config = dict(
    model='sound classifier',
    dataset='synthesized solo parts of chorales (CocoChorales)',
    hop_length=160,
    win_length=512,
    layers=14,
    momentum=0.95,
    lr_schedule='cosine',
    final_lr_fraction=0.01,
    warmup_steps=640,
)
Rows from block 3, named by matrix and row number. Rows with one number belong to one neuron. Each number is 500 + 25 x the weight over its row's rms, rounded and kept within 0 to 999. All counts start at 0. Numbers have three digits each. After the name is the row's rms in percent of the matrix's.
# u: gMLP up (value half) (model.blocks.3.mixer.u.weight, 512x256), inputs 0-255
# v: gMLP up (gate half) (model.blocks.3.mixer.v.weight, 512x256), inputs 0-255
# out: gMLP down (model.blocks.3.mixer.out.weight, 256x512, transposed), outputs 0-255
u.96 037:454471504490519481499533518506482499518506510514489516508478505509483500487508470508486537517492482520486490544484455489492544521494455515481537500526514509519490466555507490467458503516506520507501455529492497469453516467533513492489488509546518545548512511469496463468490489481522505482476499460503465490481480505444475493558495534448478537500496492473539514486469482476578450490517488473493510462424515512477500519490504560521470465498504526497532506506525460525506506499513509500519489464490518476525491536498536510495505500479485525519496493505527489548500498536518520504468453524529544478494503502466534488489534522514509466514503503514486510463500500524522477507477477535464508480575499516519514484508515479446503504460463511487482524546477486489487561515495525
u.97 117:524460496527523543474514485505498527521505506501480462508499502471506529524512515522510462535503514501490489547530540481500497495486542519480530477488471536545526510540489527515511500497495522476481473499497466490462447477475486513480508445503475456470467527490457541499520499493518551499460509508542461544509462488511499485502503452524505461519505555507544532525495534508496517478493543464430504528529512527503457524482535496505478480494471484508456476485519504539458492500495517488470481470466487472475533530509492500490491484456515487530470526485478525468489475456506526505503500492543526494513470532495522510509522492504500525496504468513455449521539529465510508470454525500472490498498514473506498496562528517513474480515499563488487496520518471502516487490445508
u.98 129:468526487532466508555494501514481445512523514455484528469500459515532472489474461457501492478471534485520476471561491501474488536500518519447509522513519529501546534465461513501510464486523497515514516532533516505508506509483488510522490497495553480495494503491515506450511491441544490517508514508494500528486500506515517528507476466492490482472511505519515517474448481486508509526484509491495479479496525481496502502506515496498505432509507472487504495503553526507512531562527483521510541503457413459546487469499503502527465502550489480562488520493475451537494497502484522513528498487463507511484512491492468491514484497472497474518484507564520523499470518464485487469517551510549542518495489464495494512499560489509497482525513522517494479487478495454493485478503516
u.99 031:470484475455516536465475492529571493577532470535509467512489467533486466493563506500523510469466458479530504503474487459490487511483461474536507533472505546506466483479520513471499499529503482491491498518485488491494470466505509491474517516515501488511527512494491526481532525501536557514534465573501523493503457490478485486488483490499498494499520481510524500479493512520512492519503547508511490478525475487497497516498541507496484547470554505523559474502511525463507501472520516448488479532501455482504487496486507553468545507498504536510503486497506507530488521493438536439519504498494481505486524492505494460505501488502521521479504484502486499444488466530512510545542483461499477548481481503472469518530526459484465528480487472525481512520539477502498479481491491
u.100 128:529472502479503544480480465461436514481470533483515458483497487463527507504511469484487491473506478555491484442482469492482537514458530496527524516507491473521495517520522472479457468512501487501507498499503487510451498487545512521486552465496501442517513479492526535522509471473519481498519508502521488476510482507513481519481491495485533483533516533530485503477510491528466482467412496473491494503525547549499485462564499518540541493553492478481514495487510497496495542502508475528474501492487479476476513494503499496516517530481540470484495470486549490485538517544505470516508549489531502504472512503494482500533517500552504478556506509506471509482549512482495447514480485544494487519521524484533524529479497450515474548519495478463521495500510500478508473527472518
u.101 142:512476544492499504468502506525489477469519502464501540516536485528481531487483484517496477467514523460504505487505482567521475467570475486516522531492507482500489433507497472459496497503503456507501514513494476475545506454455496541490522486503519509482513466470552451497532513489518491517491494494503494518515482510490523514545487474518496519473507519518531517463523525503445540522548495520509495520489494488468534537464499470482500493452509500513479510509506460518490457495486533544502546477518506486460492529488493537544471490501482517504493514487523486527531470473523532507501486468530506519504544511524502464503472518495464504477519461538479439472486510506492511466520510478519537482527518471482457470496500494509531533516520544528488454519443501514506472526491438
u.102 142:509552484505487457513516515478476480474482468480514495486474532504541509471519540469520523481490464498514490463532503524550500516526482525487515491488475519512510514489487506493492520496499515521479501551456500484436502521485470545530525493522454527507551479498459507474463509471448506502516490488494476547487518498547548538539494508485518474507471476524536513462527510508550505492499510505481501500503516493509516535512470429435497502480526556482503498511486492499484480477519469480543482494492516500455510491468483516512483459505467487483532521494504483494528481508543509524462452517532481484461495499505502480537460524503534507507519511518498467507523504500549450464500543460533467515553512504476529471514525524471488523496503490514450503464517507501501509507446523
u.103 125:486480453447498505515523507500499535529460501518496479478518471517516525511527512516504537467510510512503494509528504516562457466484487480536480469493501499496478485474488545480481575475494498492460489516514494490477522467456547470511516476460467507464537519452507467498508508512516507537504501489480471507551518465487517499508456438502506534491515538505504500512495516507521536508534496488509559517555497471570488485535508515485495517554506478465515496522524528490481496519549515520507470480537521475504504460544506495506528511519495505497503518512509507479485479468448511531491490502456470488463487477478477510520474481479475532528519505550501492542500501522485514509503494536500518467512519518497526513483497487458463533498455516487514439443514523466523477481472497
u.104 029:495460502507474497511493468479558493518486483546473526479474457485481455519526525538516521504494506507542514529483498462476537556499492493518467491477548489489509510511515536503503514460522503528516507485523510474497490459470486491535507521483507512505451476503512477518587498512498509491500466499540501508518490491463570444473528502528478491512493486509489509514522477506500484491520494493433480501503512489490474517457544510468472487510539481483493489494518537487508498476441502483517467475454532485477476516526457489480472518491477492520506537523497494464514518484508502509504484497510511491512497497507460468508482508529549512476503491471513487524484513550522459504563469490546487512456531483510458516476515515565504513502499470514449468559500525494536521486520466
u.105 121:512481527531496470477503509510422485468495478459473500540511533499510517511476501474505507481461478522498518468513513508522521475539509512473486522490474481510534507484499508474516505494496505469492546504517497495480535482490511494499511521468539475435505563497536490500495513539471480478510521506527492501511495486543508484460532484485486494521499503511484496484475484511539520466526493484556525506482509475524500485520479469488493472529506510505474496505541487465504513488505564550514462501474476562473471496509487491492470502505520541508465467519535588481442522488498460490532461491496464457486474513505514510479482493504529475426477491494544486507490542534532510533474513462515511527472490479506484488491555492485491523510487493490518539482505552537462511528536512
u.106 029:511496507477512508509535538496489459476505494498495505505551505510493473539465474497504497546528511498517508486471497466498487502512498504483521456517548555515501482482525468491487478500510497478530506485500495487509479491475516491480507493523507468498495491483497502520527488504502528542540524510498520556482475539491446507501512513491458514489501497527572543453505531503491540495510514515491531486554533545427498515474494486466468496470463480476430454493510504500500511566511452527517460495519484487496484506467512495510505555510492499494523498455463532489509488484434505495495490502542523521524500487506473486508533483505499498536493548484467466528526474515502473521548503492470476514472451501461507538485493507502552529457477543456487522490482524506454499483502469
u.107 078:511490565509512534538458520493425490486506512495473529520467523475517503496492510512530512499485496513516521449475492486455475517469511496494474508521479481476530479482509535508495474509550510487524465467455532495492538455499506500501501506494519508526499527541510503516524502463500494467497494494496519496497454498440502429459530489475496504509478506520515521523486506496527485478537464472448521515524495480534546516472522509500499496496470514478471506523512545507479502543557488490514509476485514497464510478520510517478508460513531517553507468496514479491489504438502449504454496504503443497531498487525536531570495537495512494518492517468543463466503512542540485478497519479530508524508514491513506476501505484446482513444484545508490488490474525514512525527532493
u.109 132:501483488489535507514529457476467473490517477487491542528501450495481467529545489488488475459535476480500472495506495472487493501543540535516456492557453493497509520508528489509515507502512499505515510498538505477537490482541533512509483527485466491512468510546562459506460513485479453475500498533509518480522497538504517486524514520512526514526508503496507533535470492485463523471542490533499506499464539466465534496525512520471492491505454513538463505524506458461480449516494480458552487509483519471468506485472537510505495500540492483509474458496455511497517519478481493513525530488433489472497495478452512482527542525541523483505471496542477508515536498525522527493498493517555479482508485429524512494522527476469498482508504507535482517513509509495449493498500519
u.110 090:509493495527488495462465475481529491526512466500488505479446500516535455470464489490474484522506502510450520467460534459504498474498502522520517549518474485520514487505512538511496469491461492528515515491534554483492520470517512499484459492541467485452499484468458486474508518504457477488519476464515489525489506502527488496480469472509535497500458487489516498500513515514468512516471520521531509528531528510511555520496485460515518514458523513500497481514515511550443496497508526516483529482488532548546505463485506500486531462470481496517533504529479502477507526518554481488476529492510519502510449542496520505519519482533465475454466515505463493499509519550524495515491446554473515504519490535472493503518486511450501474543504450526549517519528477497514446528526488
u.111 020:507481516521468466464497542444542484566498522493470478496530525502517506525522500530530500501506523459510501503516496494469481531513526508475501463473501497507533512493538459492469483511480561484522513559496477528525511484478504482487510509539485473505498498496453458530506486508516477482479516486555472524515459519503507487453476515539481494494473485543493487469515520505448509492502530527475491544514493493527532462474508518481508482500502513525509507490496484497524509484527544530467450512472456499452508528496500494509464529528513468511467495509478543511524546512495489512476455500504509502537521453553489501519508453515532468516509531449489542494477501454512538503509499529526505480510513516469519504489503502505510498472468476489506481466501564510447493447446508
u.112 052:536505489492518494514489505513501473502529514511527475492471484458513503481458487501482522537481496520453488524448502469541540471518522493486483539510534510470508500477493494494520499507527495531498495508480536472470523464483529522497469500532504478520508542495497504480470483470519533516502473477536515469502516489513494475523494490493525560521505514514510440520548495493531484453488462532498546458516512468514476496504563477519489510570484513459475537530536512509500504472532521465514488471519497550503513516499483481540509504513500536496509534469492445469493480485521481481504454523476502506479498516467469484534552465479480502496497490459531479471466508507514512467547526450493497478532471505535455465522493507478513467491560532490479497528492462536480467508531528
u.113 017:530478476514511499506481509513541571558529500498448514526530482491483531510529514504517528487508528511509583468514512484503480493526521442494469520468503484496517495503507557484478460487510513470486504505507466488554472500460518519519474535456532492489459465522479516503514471479499519522553493497519525437483493536499562492484483539516523503479454502510502498491484476501452523503469524470497447507511499501483473481507485503522495535500511503481498492525500499557462480540503489558481486479488518524506463514523475513514471510505531475511501522490476482505498494492483468468515506478465542493494493443493441509518476529488497494519494505483464482521527471488492540531517500551519477540448480477505485507521476494524518488490506450484474545507488531489504533494481490
u.114 140:545494448502523536517475487488473500467502474492497452466493486532496522507457519508542523489487479505484488505517492499463490509513478549484553496466506545520468480485510511493473464520474475483496494501457546480485528467482469467491507510477545489471497533488484479504482507509519522497496467525545528447517500507458537479444485508485535463493455480491535505460484500502502500484512531508505512475499510509524449497481502488543517519508506506517513472481539488450505476533468491497473505504515543506506526452505543529535509510495469501509525490505478538476466480556501489537505515540543530483516457537515525508520515537534475469496506535505508483505534514571501505495472523505491463504497544499492503478524513448490536504482493479496487466480476503498476453479558542
v.96 012:474507514544548491530552491445544502506510534496509473492482467529460495527530455492510510508524442483533469487525486466546528477519523474500520549503486510481506529500517503502490515502487501483510490522522506534462502466465497480487492511471483498500501551534482495525482504518474503501535498473501496497515505495544512457483515491500499476540491483458471470453456494517496459531508506499491542509519519497492482464509471535516474512480543456513466506478462507517481433513531475494429536505499453524526461482473504478522464511510516504487523508482470501522486519468515503491538542508493490490503526511507487553516500496488518521513499521558468465443502496469515508479520491504509497489513528518492518537511514537572453505458515528459495486478520488499503452498481477
v.97 131:485533490480481499543465511480465485502498557457480523486528509487522507463518516518493516526503502503496498486494516484493526462508463411520514518454504512528521517476474506467505524497503472485535496495532500464528474494510534554518506520489536509497477536482436516500517497499494516502550484507522474525513528519498506498521493499494537523486497473482490532482520509476500459509492527492534513494480468489524531496547466520450505429468523534475541543493509484455535499519523430452522485506504542502522533486514561521516522511549536449554470495507521484498518493442547482514472499484508462503443496513480463548498484488474498478517505523486473512501478478503498469483528506489457487480501476495472487470517504488503506512497520490507496524479510532527497490510501512
v.98 137:497509487498509538494483483447504526466468480504473492527514500501475515510533537531480519540512478475515544469500515486482486439529480503483546501524479517480507507510477526472483480529517486468454497520497495543505467568507514460547527434481503517504492507481527504521509488508492453530530501478498472509510518500504515497529516534514479471530460511493508453500515491522479452532499470486510490522474502491470538506504533538454499466511466542480492493495517538463502493529486516487493514449459487536505524503477533468541523522518517515476449458492445490473491474512511486495499561495499503509518541543494521478496500508501516457524506500470537527480526487503434484507529505466459503493503538494515523458448517522505489531492487514495501487542496545522507533501500459
v.99 008:474471472528520516552516517465502477535518484524494460493491498545506498497504481524516462491505488494509464478527513515515508492521482507498525521479488491515494532523487504535503517509475526488505497506485491537473492483486505475458507502467486509491547476510502511515501471531520532502502504462524510502514521471561506484476513515507485489518530549504483447489476504510466459483506498503510527488520495530474500506526466543510503489477528478512507536486478512463460443506511462497450505468515455527523485484516531456540478474523519495515523490426542445462455492520541491452541504518498529488503486519506468514543468521516496503480502545517471493458462482493531510504486494568493493531462520522518508522508543495555461504471528495472525480440528506497524435513522493
v.100 138:528488500534449518488509494501517521470502518507510469537478492480500475472530465521472521477528527509486501460505491510488478492492519495533491480554439506505493534503520495524541477436491534520512534506484522463508488544513513487480558510478491520492459499517508526510485481504542514509474516448569485505528429507512501504487534447492475464498533468506476498494527473523491504496478455479489477477551525506481508464515519504527507500538501461499480480495541508502497506470479521495477495486503474495501554500554499490527506531462537483486457513497465517492484485519481524504527495472518499485501505488455527519483539530491538463525508517455490534498478521449502516494534478529524514459470551477513520506533513460468478478506510486484514526544542477472487487512458517
v.101 136:469447486497486486514486492536490506499511478486528452488512454529475532503509510492483529492528504481467542486532518461509537501512529459508502500505496466512412493535548554513497507462452509551474480489508483523475491501478512498490484507498490447541519474480502499531574462509499473508509501524461497509510498553494477498492515467485553536495485495492515505494486465513519507497480508520508473504490494525500509498523524529490499515473503490494491506485465543464465491445495485534501497505493490507482503556526523474492520535508490480496530477529527569505501503493548502536509509457486476506478482503456492515487536511504517502470511511540489489496454473458492491524469530518528468521475510492532455511504460565520463503483581482509529494497480481520498514483501496
v.102 149:509527475498508481544512509482431492536509463549470503564508496474533538507512486527533478465502482507506466508469571469483491503487486523485481486540527484476538490497507485501520541521498470471482517480471483535511470523530543499531518496488492521497521494493493509500487480464516462480468461509520519485523485526543513539527500518483501522476468500516469461558495526578505504520481492489516511514520495467526514518499462494471504469542497499497525510473473478481465526504502540489506521524501481509470510525507517516512513514478517525513495483501496490447490507511486477451475562516500473507493477515466495461512493454544478472520496478518551483481455480546489465481479494499478537492476536513551488505535501488464526551480485485468461513508466494476497458509499524
v.103 137:478499494509465523483540516496497504480506504510534480514516487481523514504460503500553487508543516456522521530513534493511519471474502495558487454494513514531507535528472500489536472508473478474497499536545468508506493492458466505499504556488525447498520521487442445436450504491525513502497534520527453497487513498447479504497508482500506470497493490508459460532562492488517440496538515476519508491520516505484522481485481480510484469512462478499515479502492512449504487501513502492523517532515498492543515506516516479520499505499492524480532525463470501504527506503513452513482526485498461522492509477460498517461485485506513556521505474499490519514552529489462511465523493493511445495499538507516502480512482565536518498534459552476501524485485544495459559502489505
v.104 022:485455520527548491527516516481482527523528495496504503513482524471498509463484475527524448521494497518534489485525494516473480512507507504505514489488490547515472530511501553518482574470502520497512508482480506502471475491526486489495472497502508472479477537536509487487506478518490507449494501504489463469536500537498540476492497526487485490525504516500452470463452489501495447483562492524494486492542490504511509479533478520516498490454531508476482504470516501484446502503491466474487526469507520487511459521492525479553499443509471439501522512462526531537514490476546499472495499520459470495482469488486513480499493468548504508536522525508456511508497464467542504507528488480550489471529502564512528488502557545552507503508503498483476493458461483526522455486505519
v.105 128:493543522510508492506498514496500526466519449495478513526500488532475496534509521479492427493560447464501546501484498499516484560553476476509530438476490490526544507516523473485508485533491516489507475466478517465496522484522454465460478485491474515498428501497553464504506475531508489520517511479529487478486503535559462429492540488528551480566511502490474524483506522488518492525473473534516474502506500518476501485500480529499493486472509485503472478507512503507512529485483491509508512505484524513488501534506519439492483512535559484488504503539498507487537505481454474482488508497524513482483532496483496481538537515515509503473471516513474497507474490555472523453505493515549495532474479512470512520486487537494484500516464501526491501489500522494529500547508465
v.106 014:497480519486509471529518485481495535537503504508489491491485489535462493489558496553489515480506487502527452446531493454514494496490504487512513488460476546519493550517523531523486475544493482488505495523490514527486486452491521481528535502463439494475502534478546483504492428481550545498518484469510500446518483463501482480476528536499528480523515517514445497502452467518462443466514479517537529483511514507510497514536500521530491498504493453491481515498466531470461490504488474527444501507472504510509458472479512485520497476516508493520519535489505490529523541508530517477513505491468518482475508505497513528490483530502538490501477519530486472490467491518558490528521459487544474514488522507526478527502547509499491541469530512493498486480534465525542468470498495
v.107 087:535534472494510495480496516481457521495545520477509515558530533482527492504493473480482480487529479526497477529492522484515515507517504521507449483519457502482529473479515508529535495532524491518476535485472529452514497511517513480531502495513556519514465486490522491467515475513457499514536464507491511513474448500516512526511472500476516486507466531505496546533536491484513541488490475460497460498450531492491491517524488448476475478499519495465485442523459473513496485479492520432509543458499500456503500507508496486513542513497467502544535545469446494509470502526488526529498519468507499534470479477509507478509557526476513516506540522503490505519506525430469437475506493502513490510493495518515539511509474498446506516477490514499480514524555475515494546484510500
v.109 139:484494538490488507508540515478502532521449537492511508475504535496501523499490508501518481511489484471479503538539507526478491469512499524469552491454461504521463535511485491512478465488510543492473442500487561519483513490520488500487501474515459506497466530498485506473529488518536511467487500508485509525512462495472492563532467463488522466473512526501486459467507527482452502461536462474531507538488518489498518531451471511459499515477511481476503512509504460499475509519532500556473457510526489506484528500486460495479506491553489500529491539484549511499480500533496452525474516475477523491455502498525514551461473497498483493504530527483539489490523503528513532569530552475537463535469496518466490485532498535514466499470514494476497484515535524507475489511489507
v.110 092:517440507495548492528487473508459511491477517514501465502495477489536550477521505490489538517531522534502505481507530493536501494556459503454518528519484490506473516510476504496504494478479476533462496509510495531508501470523475499518408509453475511456543458456539567507468497513540484517485485519505473500520494546477529511507507515479508528477495527547496478487525510455515467519500516475498522487516467521472470479527510476532476495492514512541468497465499524484532499539530506473493483543470498506486511504515495475561548481489508515518504459518508469501561491506507536502500478438482486487503495520529472522493471484518515528474488487511487471487485543498520478515528491513448519506461490488491507512532529532473437506486501497506483508498467453484506490495527472
v.111 007:505496527523523525524543502472502520522521520516483499475485512513469509504557494567504489490519480520516470482574485474506485502498476492504540474483493517505497511507502500503515507504496549458517484514497474504461499466485514476492482471473504457492540499519495515561460500540502532466477492483545495483552508495500481498480518500479477487538527518455497445496473509524460444481516513496517500484561504524461495474521477510497489476472529461506510512462485500485468468546517472500438524499467473497509470511474510463511454512496508478488551519459481517472498501448542480468518537511500493474526484497492470520511443497510524497530493516527476504521472509459517503490533487542504502525484528520504509519522505523548462538483546512468488476468530515527513443488508515
v.112 015:462484496474534547531512516471511500522508478518491473482448468525485452489529488515466479481493487489515534472572485512534501475512512506477565485473500510477552494511480494513459508518468502462533472512482510524456468472489506485476503495508506443453550511471488557522496491499501544502483515493499501496468530489536537491501554518487511499547492509464498486475450497484508471490525478492501518531519532488523503468516494556522519519470503468503528516475483470500498461553510487495492498494465490488528481508502498496510504513480511491542531470504495577529500531491530503484494551528501494461510486487516511502497498503523501521519513533471500546473485481473486508523466482503502504541521549527512472518473463547491471486457507482497521450475492480519509439514493478
v.113 006:492494502533497497533553511463492523547501512503452482505492497486462482508546467533508475508494466505497464486566523496523479493498490505488538511497487519521518508538515521507526506489505536464525483519470471498464493456494503492517488491469501452472529545529520508536470480512512547465491493474522497458521512489501488482486507518479477472552528516475469449494461485499448463499519495473532501484550480526485489472551484511509504493472500454504512512477474485470475466532548461522460518507471489544530463493488488474529467505496514509516529505461530508466508527469543490461512544507482505480515502485509482550508493505522511476501498521504464494491489498480504500525503458531509477533480541536509494512522529541536478495462547504462512490451503506521522425493509488
v.114 137:518521549526500523509490439482515481539494509540466485525515525525488503538508466501550481469488457492515444540460480533504529497510491489548503515510501490487479497499510510521515478520487517511473513557522524507552527473525524448493482489495517499466479497469535488481481533518475504517504494503503512463524497501540503503516511518517452447512526530463430470495518515495542456489519457524531528493524519482493501517497477514506495451521461474480479517533487485465515543512472496514477462506463501508503483517502510474541464471503501491484500507486516473483563494524471506520493521496490488525508523505458494562490525503457501502454503532554508518537541444487469493509500450495512492479527481521491480498480470493485515493482462480493499558552524476507507501521504501
out.96 039:531505479497491529524454516482517535512507507486480499539488493483510526526516524448487474486506515506511511445485514478504483481488529493568456504491496527478540520447508511528498505499491469489511502496505512531542479463473532514510514516487534476492521477535528497533517497525485527494510507544539534517479504488487524498455482496545531451486503493525482501505529528499401527491482482519519460519585482492508515504514523478478502501529503451506499547520464533443542520453481481523530479496495548515497518508539466470468476503500502496455467506466477495472499470495506483529526504516486445521512482505488450521529474489496477482512498505513529457524477520496508513521523491458526484491457512478490516516486506484526484496518490486483522482492539489497515437499473476
out.97 118:464507516474455477545505520523451492490484477518523533500497493551519507516477477519481512506491474455536525468501489449502482450439526495521510486515515464548534503486518446485498472525508494456467509468517480521500504521533478505499459550522486497502530487487501488539555506505474515519491537501479513502475464493495477462467546527500492489466533487512499530476447500488516516499564503510491487510523540520492529495483509463503508511498500495542500465564518513527484491466548453482518495460505538521464509498474500561520483491466506508452484512505526507485540503507567487503534500525513486474484494475528523480458475516505486511478502486500482522529524494483497461527489513516513483483474492496464527517542468554492519476521480499502520469484480544467481506489513499
out.98 132:503463483498494458481462524494517545497494483537497527507474465491529507502538507457464491479500508545467472535519533499513517491514518517456485506511516457504486478514490518492444508487532476476513505523466547460505524488542509498433478527495493516537500523496465559527540520471483481517479476546459518500519514542497476510530528498473476502469489462479515518467516509509504545469514501466519520549496503514479469503480492541522501529437486498534517539520462537537528480460467503508483462502484488494500559494504509529515503445501547514490510503492536493524517493470542487497518502543510535503527458506495482478520462484496480513491495516517444459510487439531507492459503491531480501501507526469500514499500463527495513475502506529498515506507506484490460463508522464
out.99 036:483460490535488452540497451474429509426469524494476519517489494484507531534468472494484466546553502518489468494533497517492497520525553503482485499487524491522519492514523469526485505494495518493530462522486480531499507474520503481531500456429510532496493485504541477468477488526452455454484493450527472485522523494522502491499526502493494460493509547480509476506562550504494483504508479507448488511524483544464526474510492508515494473517452497518469530475510492536495499502492507579497496485499523521494517497485454493527444545493505512499517495503512509483493485522522467550452497485517489487534464501505505520521497494506488508500462525530464528531518521490488536517465488527510479479550511507496503513466516518538525507503527513470528506506499510506483494491487524
out.100 126:488504521524461474470516470518511463580499515493523447493481513500485501532539514480517483517499520531484509516517461497499467496523514550461500516509541491520522506533546490509488497495482502459525492499510498522511496492475502524487535525535536514511509489530464527497493500483512520477517512489485480514467458543565507509501443464499501486517509468521477475458473491481535499473517452517497534496489495523491495505495505476505496520493464509541502486522491513505544480523468456499464547487467492519474464478525473516465526456454486477569509502495485482522479517501473452519517505527480488505490550475456533458537491486519507451533523517533477524510476525503506545489485482513480468546507554491510506506443487502494500455485513524494496501493443481486552484502515498
out.101 138:550526526501484467487501506449504497512503491507491550508507547520494477492500487448545537514513418481513493508488512497517468504494547443459465484503509482452507466508480515488543535497533472489478496471508526453489457544493510477521501495513499496523483450542493501519506519521513510512490502488517513526516480515519514510519469480506495517463494483498491510514506489513512474499480521505498538516500525523509495473451504502480487469553481503515510521490498505494504512480543562488517482489508495484474472533493490539576537533524498435491492499488491469484485501495517539518503503537547489486479479521514432480501516470518508468508500461459443493481502538518504454510532493518513513496545494536492511529522482504449492501494531488536464457543468462498481483489486534
out.102 146:478491519525497488472522414513491503523498488547513489497520495538498536507539479534499483498505454511514502496475496501490503463499516509513516508472499491534496523459524495500496453480467513488518527510495537505497513511483485514495450551502521501458498518507466482503514511502460469507520525493481533515493454472506519474541484486512569486532513543518469493470545488456500519474479517480540462478459514535496507519534487509515516475510445545495493522488518492475507503513470521528476499449479502510548519499547489479506493476484476503449505480490498543553502531484559511494470495457548541503509532497510512529479528507484525480500510584513452492504506469511468510482482497479464484500499460495527438503529503487495498493492515458504503556492485487533495476500479479
out.103 128:502497519462542502550490480460508525487519520480560478509520557512471541523494478465505492485494484468471511509482517492471501505442506536497539461488514482481502517551489471487473520488536492491488471544467524485490487534491466515514494508500527536478495516523487504478470506500494427534471535523441492503522543501536529500495460521479512515545477516499525518477510509491500507506464524474487512499513504498465522498554506490514550506522535486477514504498503489468512506515492505531481444514514497469444547490474473534459524516512508515557471516455467506508511510516474444469472518469511519530515497479513462478491535489488503494518497485451502550461491497493465480521460514482490499490472512473535502554516527528464508475518540519487524494499513528490522490476486472
out.104 033:470509476524531492476503518517490546485521515481504442552502511503528509488474499464489507485543480512504480508542517552454471446500526503523509514488504516507507495529512482471511482516473493466524466513503503478482544499523530475462533500510474551530540486505536497465486483512488457473516521555460461485483465442520449564507487490450519542483504515477496472538489499493508492492481496512537472466463501494499514458544490480541518511507470492525513486488482480539494489509526495544506538499475451475480495491482532517495541516561480505503491512525508491510487486511500486479473513493506508559475514510488493484478479488486422535486494507503528490453524474463509532473469512507514497511536467534503532460507496516476526512504509556493499492504503468543508497506512519
out.105 120:459481515486436524501495473474538535508480514525454445491475477573450538492494505490532455571462485523519461506479480479491485482461506513516517499501540479490538494500463444495497503506503473523470511491496477466517519485502510515516457480518484498514540512503467512498496492475554499569489492490490492506516495509531522499514515539526538490546502488470515484509491514552474497519467501510469539466496506500519522492491483504471483473476522477484530501511536495526523527490512518520482538567512521491504524495500487516497498465529495512527535507523507489513507477468507504506512499520542429483475491513502511472504453498490477534468527514495460484443506467529514478499542491493489511472512508503543489517493478528484511499460499518447498528569515499495494465484516480
out.106 034:488518516493493464504493493495525541531460482494522473508477504506469519468541485516473533483462513495494526522519541508521502473493476461470469504462461460501505502517543521524493521548493504558462479541524527507484503485481510512510501511502470538483506502475493512460479481489506504475480478497514488495510528446501542499554504521504554484494516482505473445511534492495507424462525500499540479504503472475544443485532498485535525495482531514506545537504494513504480483499468540520473501530457510508530474503556494529492514509518503478515503499553480500488474508491569481491507521467468507510495489484463498520509489496518487517451517491476513490477450479538483520501433506506537530470501501528464495456494494502515493474534488487531526483523542454462510489496493544
out.107 086:477516470532533475514500484477511488519492493483559500511502451514450516506507479506500542481501524502474503514497526478508484471517476467449492528466493505550460503522499493493505488474521486535488525545500493536511503574525516533466491537510485485488505494514516512465483480525492504478473529523475471510483515452523510507513524503481502507510487541508519455440499470526468483493470482485510448447484476561537464507506492532506507500495493512532491493514527518513540539474470521494515489513538461487527494498456459489483539523526473525504474535542529454513503471541521521464516514506505470482520469515451487480523494538542442496481460493515484522469487515478494494507470472508479509520529513509489513477547472472492512514502532580496523488496514460518499502471483505
out.109 131:528509507504434485476506498477519484504448505508475526514539530515514470466537527491510480500523533524534476433543518504473490529499514502479502483510502481502513467516478537530494514467519474524474460519501519475505477483499495553548481472514501523487499502516469532511471506464480480495465512474487499518506517496473458491472510477495522573487521519481461521506526449500514492461497527533505533479501485513498482428512554473507506480538514484463489503508483470509503511511489488515537530548522508483476532532496482504479529471501523501522498466500467512488511461547499499544466521500507497513467506529527505504535511477445519529542446542484509520471475556524544486432496491532468482500472519517481488496486521464517487480463514516517519528496461499488489496533485502
out.110 089:468530452482501486496444522508518533446482482509461501526546524483489532530509545485530506492501481482498482493529538554520532521556529479525508523475484507437477456520514452491485485526508533455485513528505487516498479491491533494497496531521506519492522515503467512474515505489478541522470504520484484549463482531494527466516496487546446440500504511505460476539513508541541485505506491460500514499483494504478508496523518490473475511518544495459539445507482502509519549509496522466516472498462459476462486490544481500493494499513493504464528509470566510508499501522468557501498505494481519503535496435516462481506501534462508489544498518518479482539499493441536494484507532506516500497516469503449513518500492505525479502492474515492484488499496507516469493510502498
out.111 025:465500491457497551564521460531454492453434475528536478490500457522500455495510475499499505520537477517474497535511499511509493461527524495557496532500511495484480503495496534511539493520513491485483472450516512517497490453538496502494471486465515493491536504506508546475462515476474521486502476511467524514467524460539533521519506508474512470481491533440514484536504515501559494519505495489508488488481493478457454505507482510513494494485505536488472514503485502494513489500473488574517566497536543491510489459487501524513504506503494491494515491517509476491494459494518455499514490500510534501503493523469495482491487546554477545488516491515488506491511484546493470485489483477489506510465460466568471453484513509499480504496513526511495521511487491487552514550562488
out.112 060:458478484537533501493499491488516519496503443506506552543499461466507510505514535504544480458516519524532529447523488500506506519516456493512507447534488515513542517507560512530457480472488513488484533536492486492545494517496487456479532499449475496453512494493526477534525536496513481478454530510519546463516493527527503481496534521489493480515478463473479520482430499514481498559481474465501483513509500506538519482494497528503486477458504470507488501483466483493488535483489464487472508489482483487496522482532529511473476479496545457532483459470508498523505519519503552516486463494529500510499532484495480476481503524520495523483508492550534492529493505491497508511470477521457519553445494540506501479531480476462521477499496487535498505507549533476529521478465492
out.113 022:476534476482465527539502508495474475466464482534541467504475501534539463506477495475477499490508468513477464534508480538500501494495496552499497495521453508518479481499513475511491515515512540539504489508452517520474504482527494473476513479496465514478528505455486522497504517555485497456507500492485471545488484488537466484538548484488513491495521513501520486524532513495549491550537480511506527480477535515516518512482516501486525441523544515504498501459518517468568477492478518450502535473505468490498469488479505561481506514555488532466502475552530502506533486526510491543503468488518477525511514523531517491501470498531521493507492491470513516485485479524505468480461463456471484486539476525523538499498518525504430475519508519506503464460481488489476450506517494
out.114 135:537523484432502489524486519529526473514509516522463480492460506489435525478483485498513492488527535540451515485457488500520518507497541504456492505518515500452502505482481492513481523478498490458480498480508526495494513526509486532486477469524510465495503555511498521525480499511464476515471465513543474475469515480457478504523517502545501506502475481542490494503484467520517504463513491539501456485506498518482528474494477463531536518451507473504478504485470494513523534452476502468484541495526448508504532500512514518497483486520533516517516521534514496496537537479502520489533481484527523495517508440553513530547506484495532464512517483509549532515493474486514437498483495543475522502519467456503505507464505509472488536527503536451476535518561508489487509519449508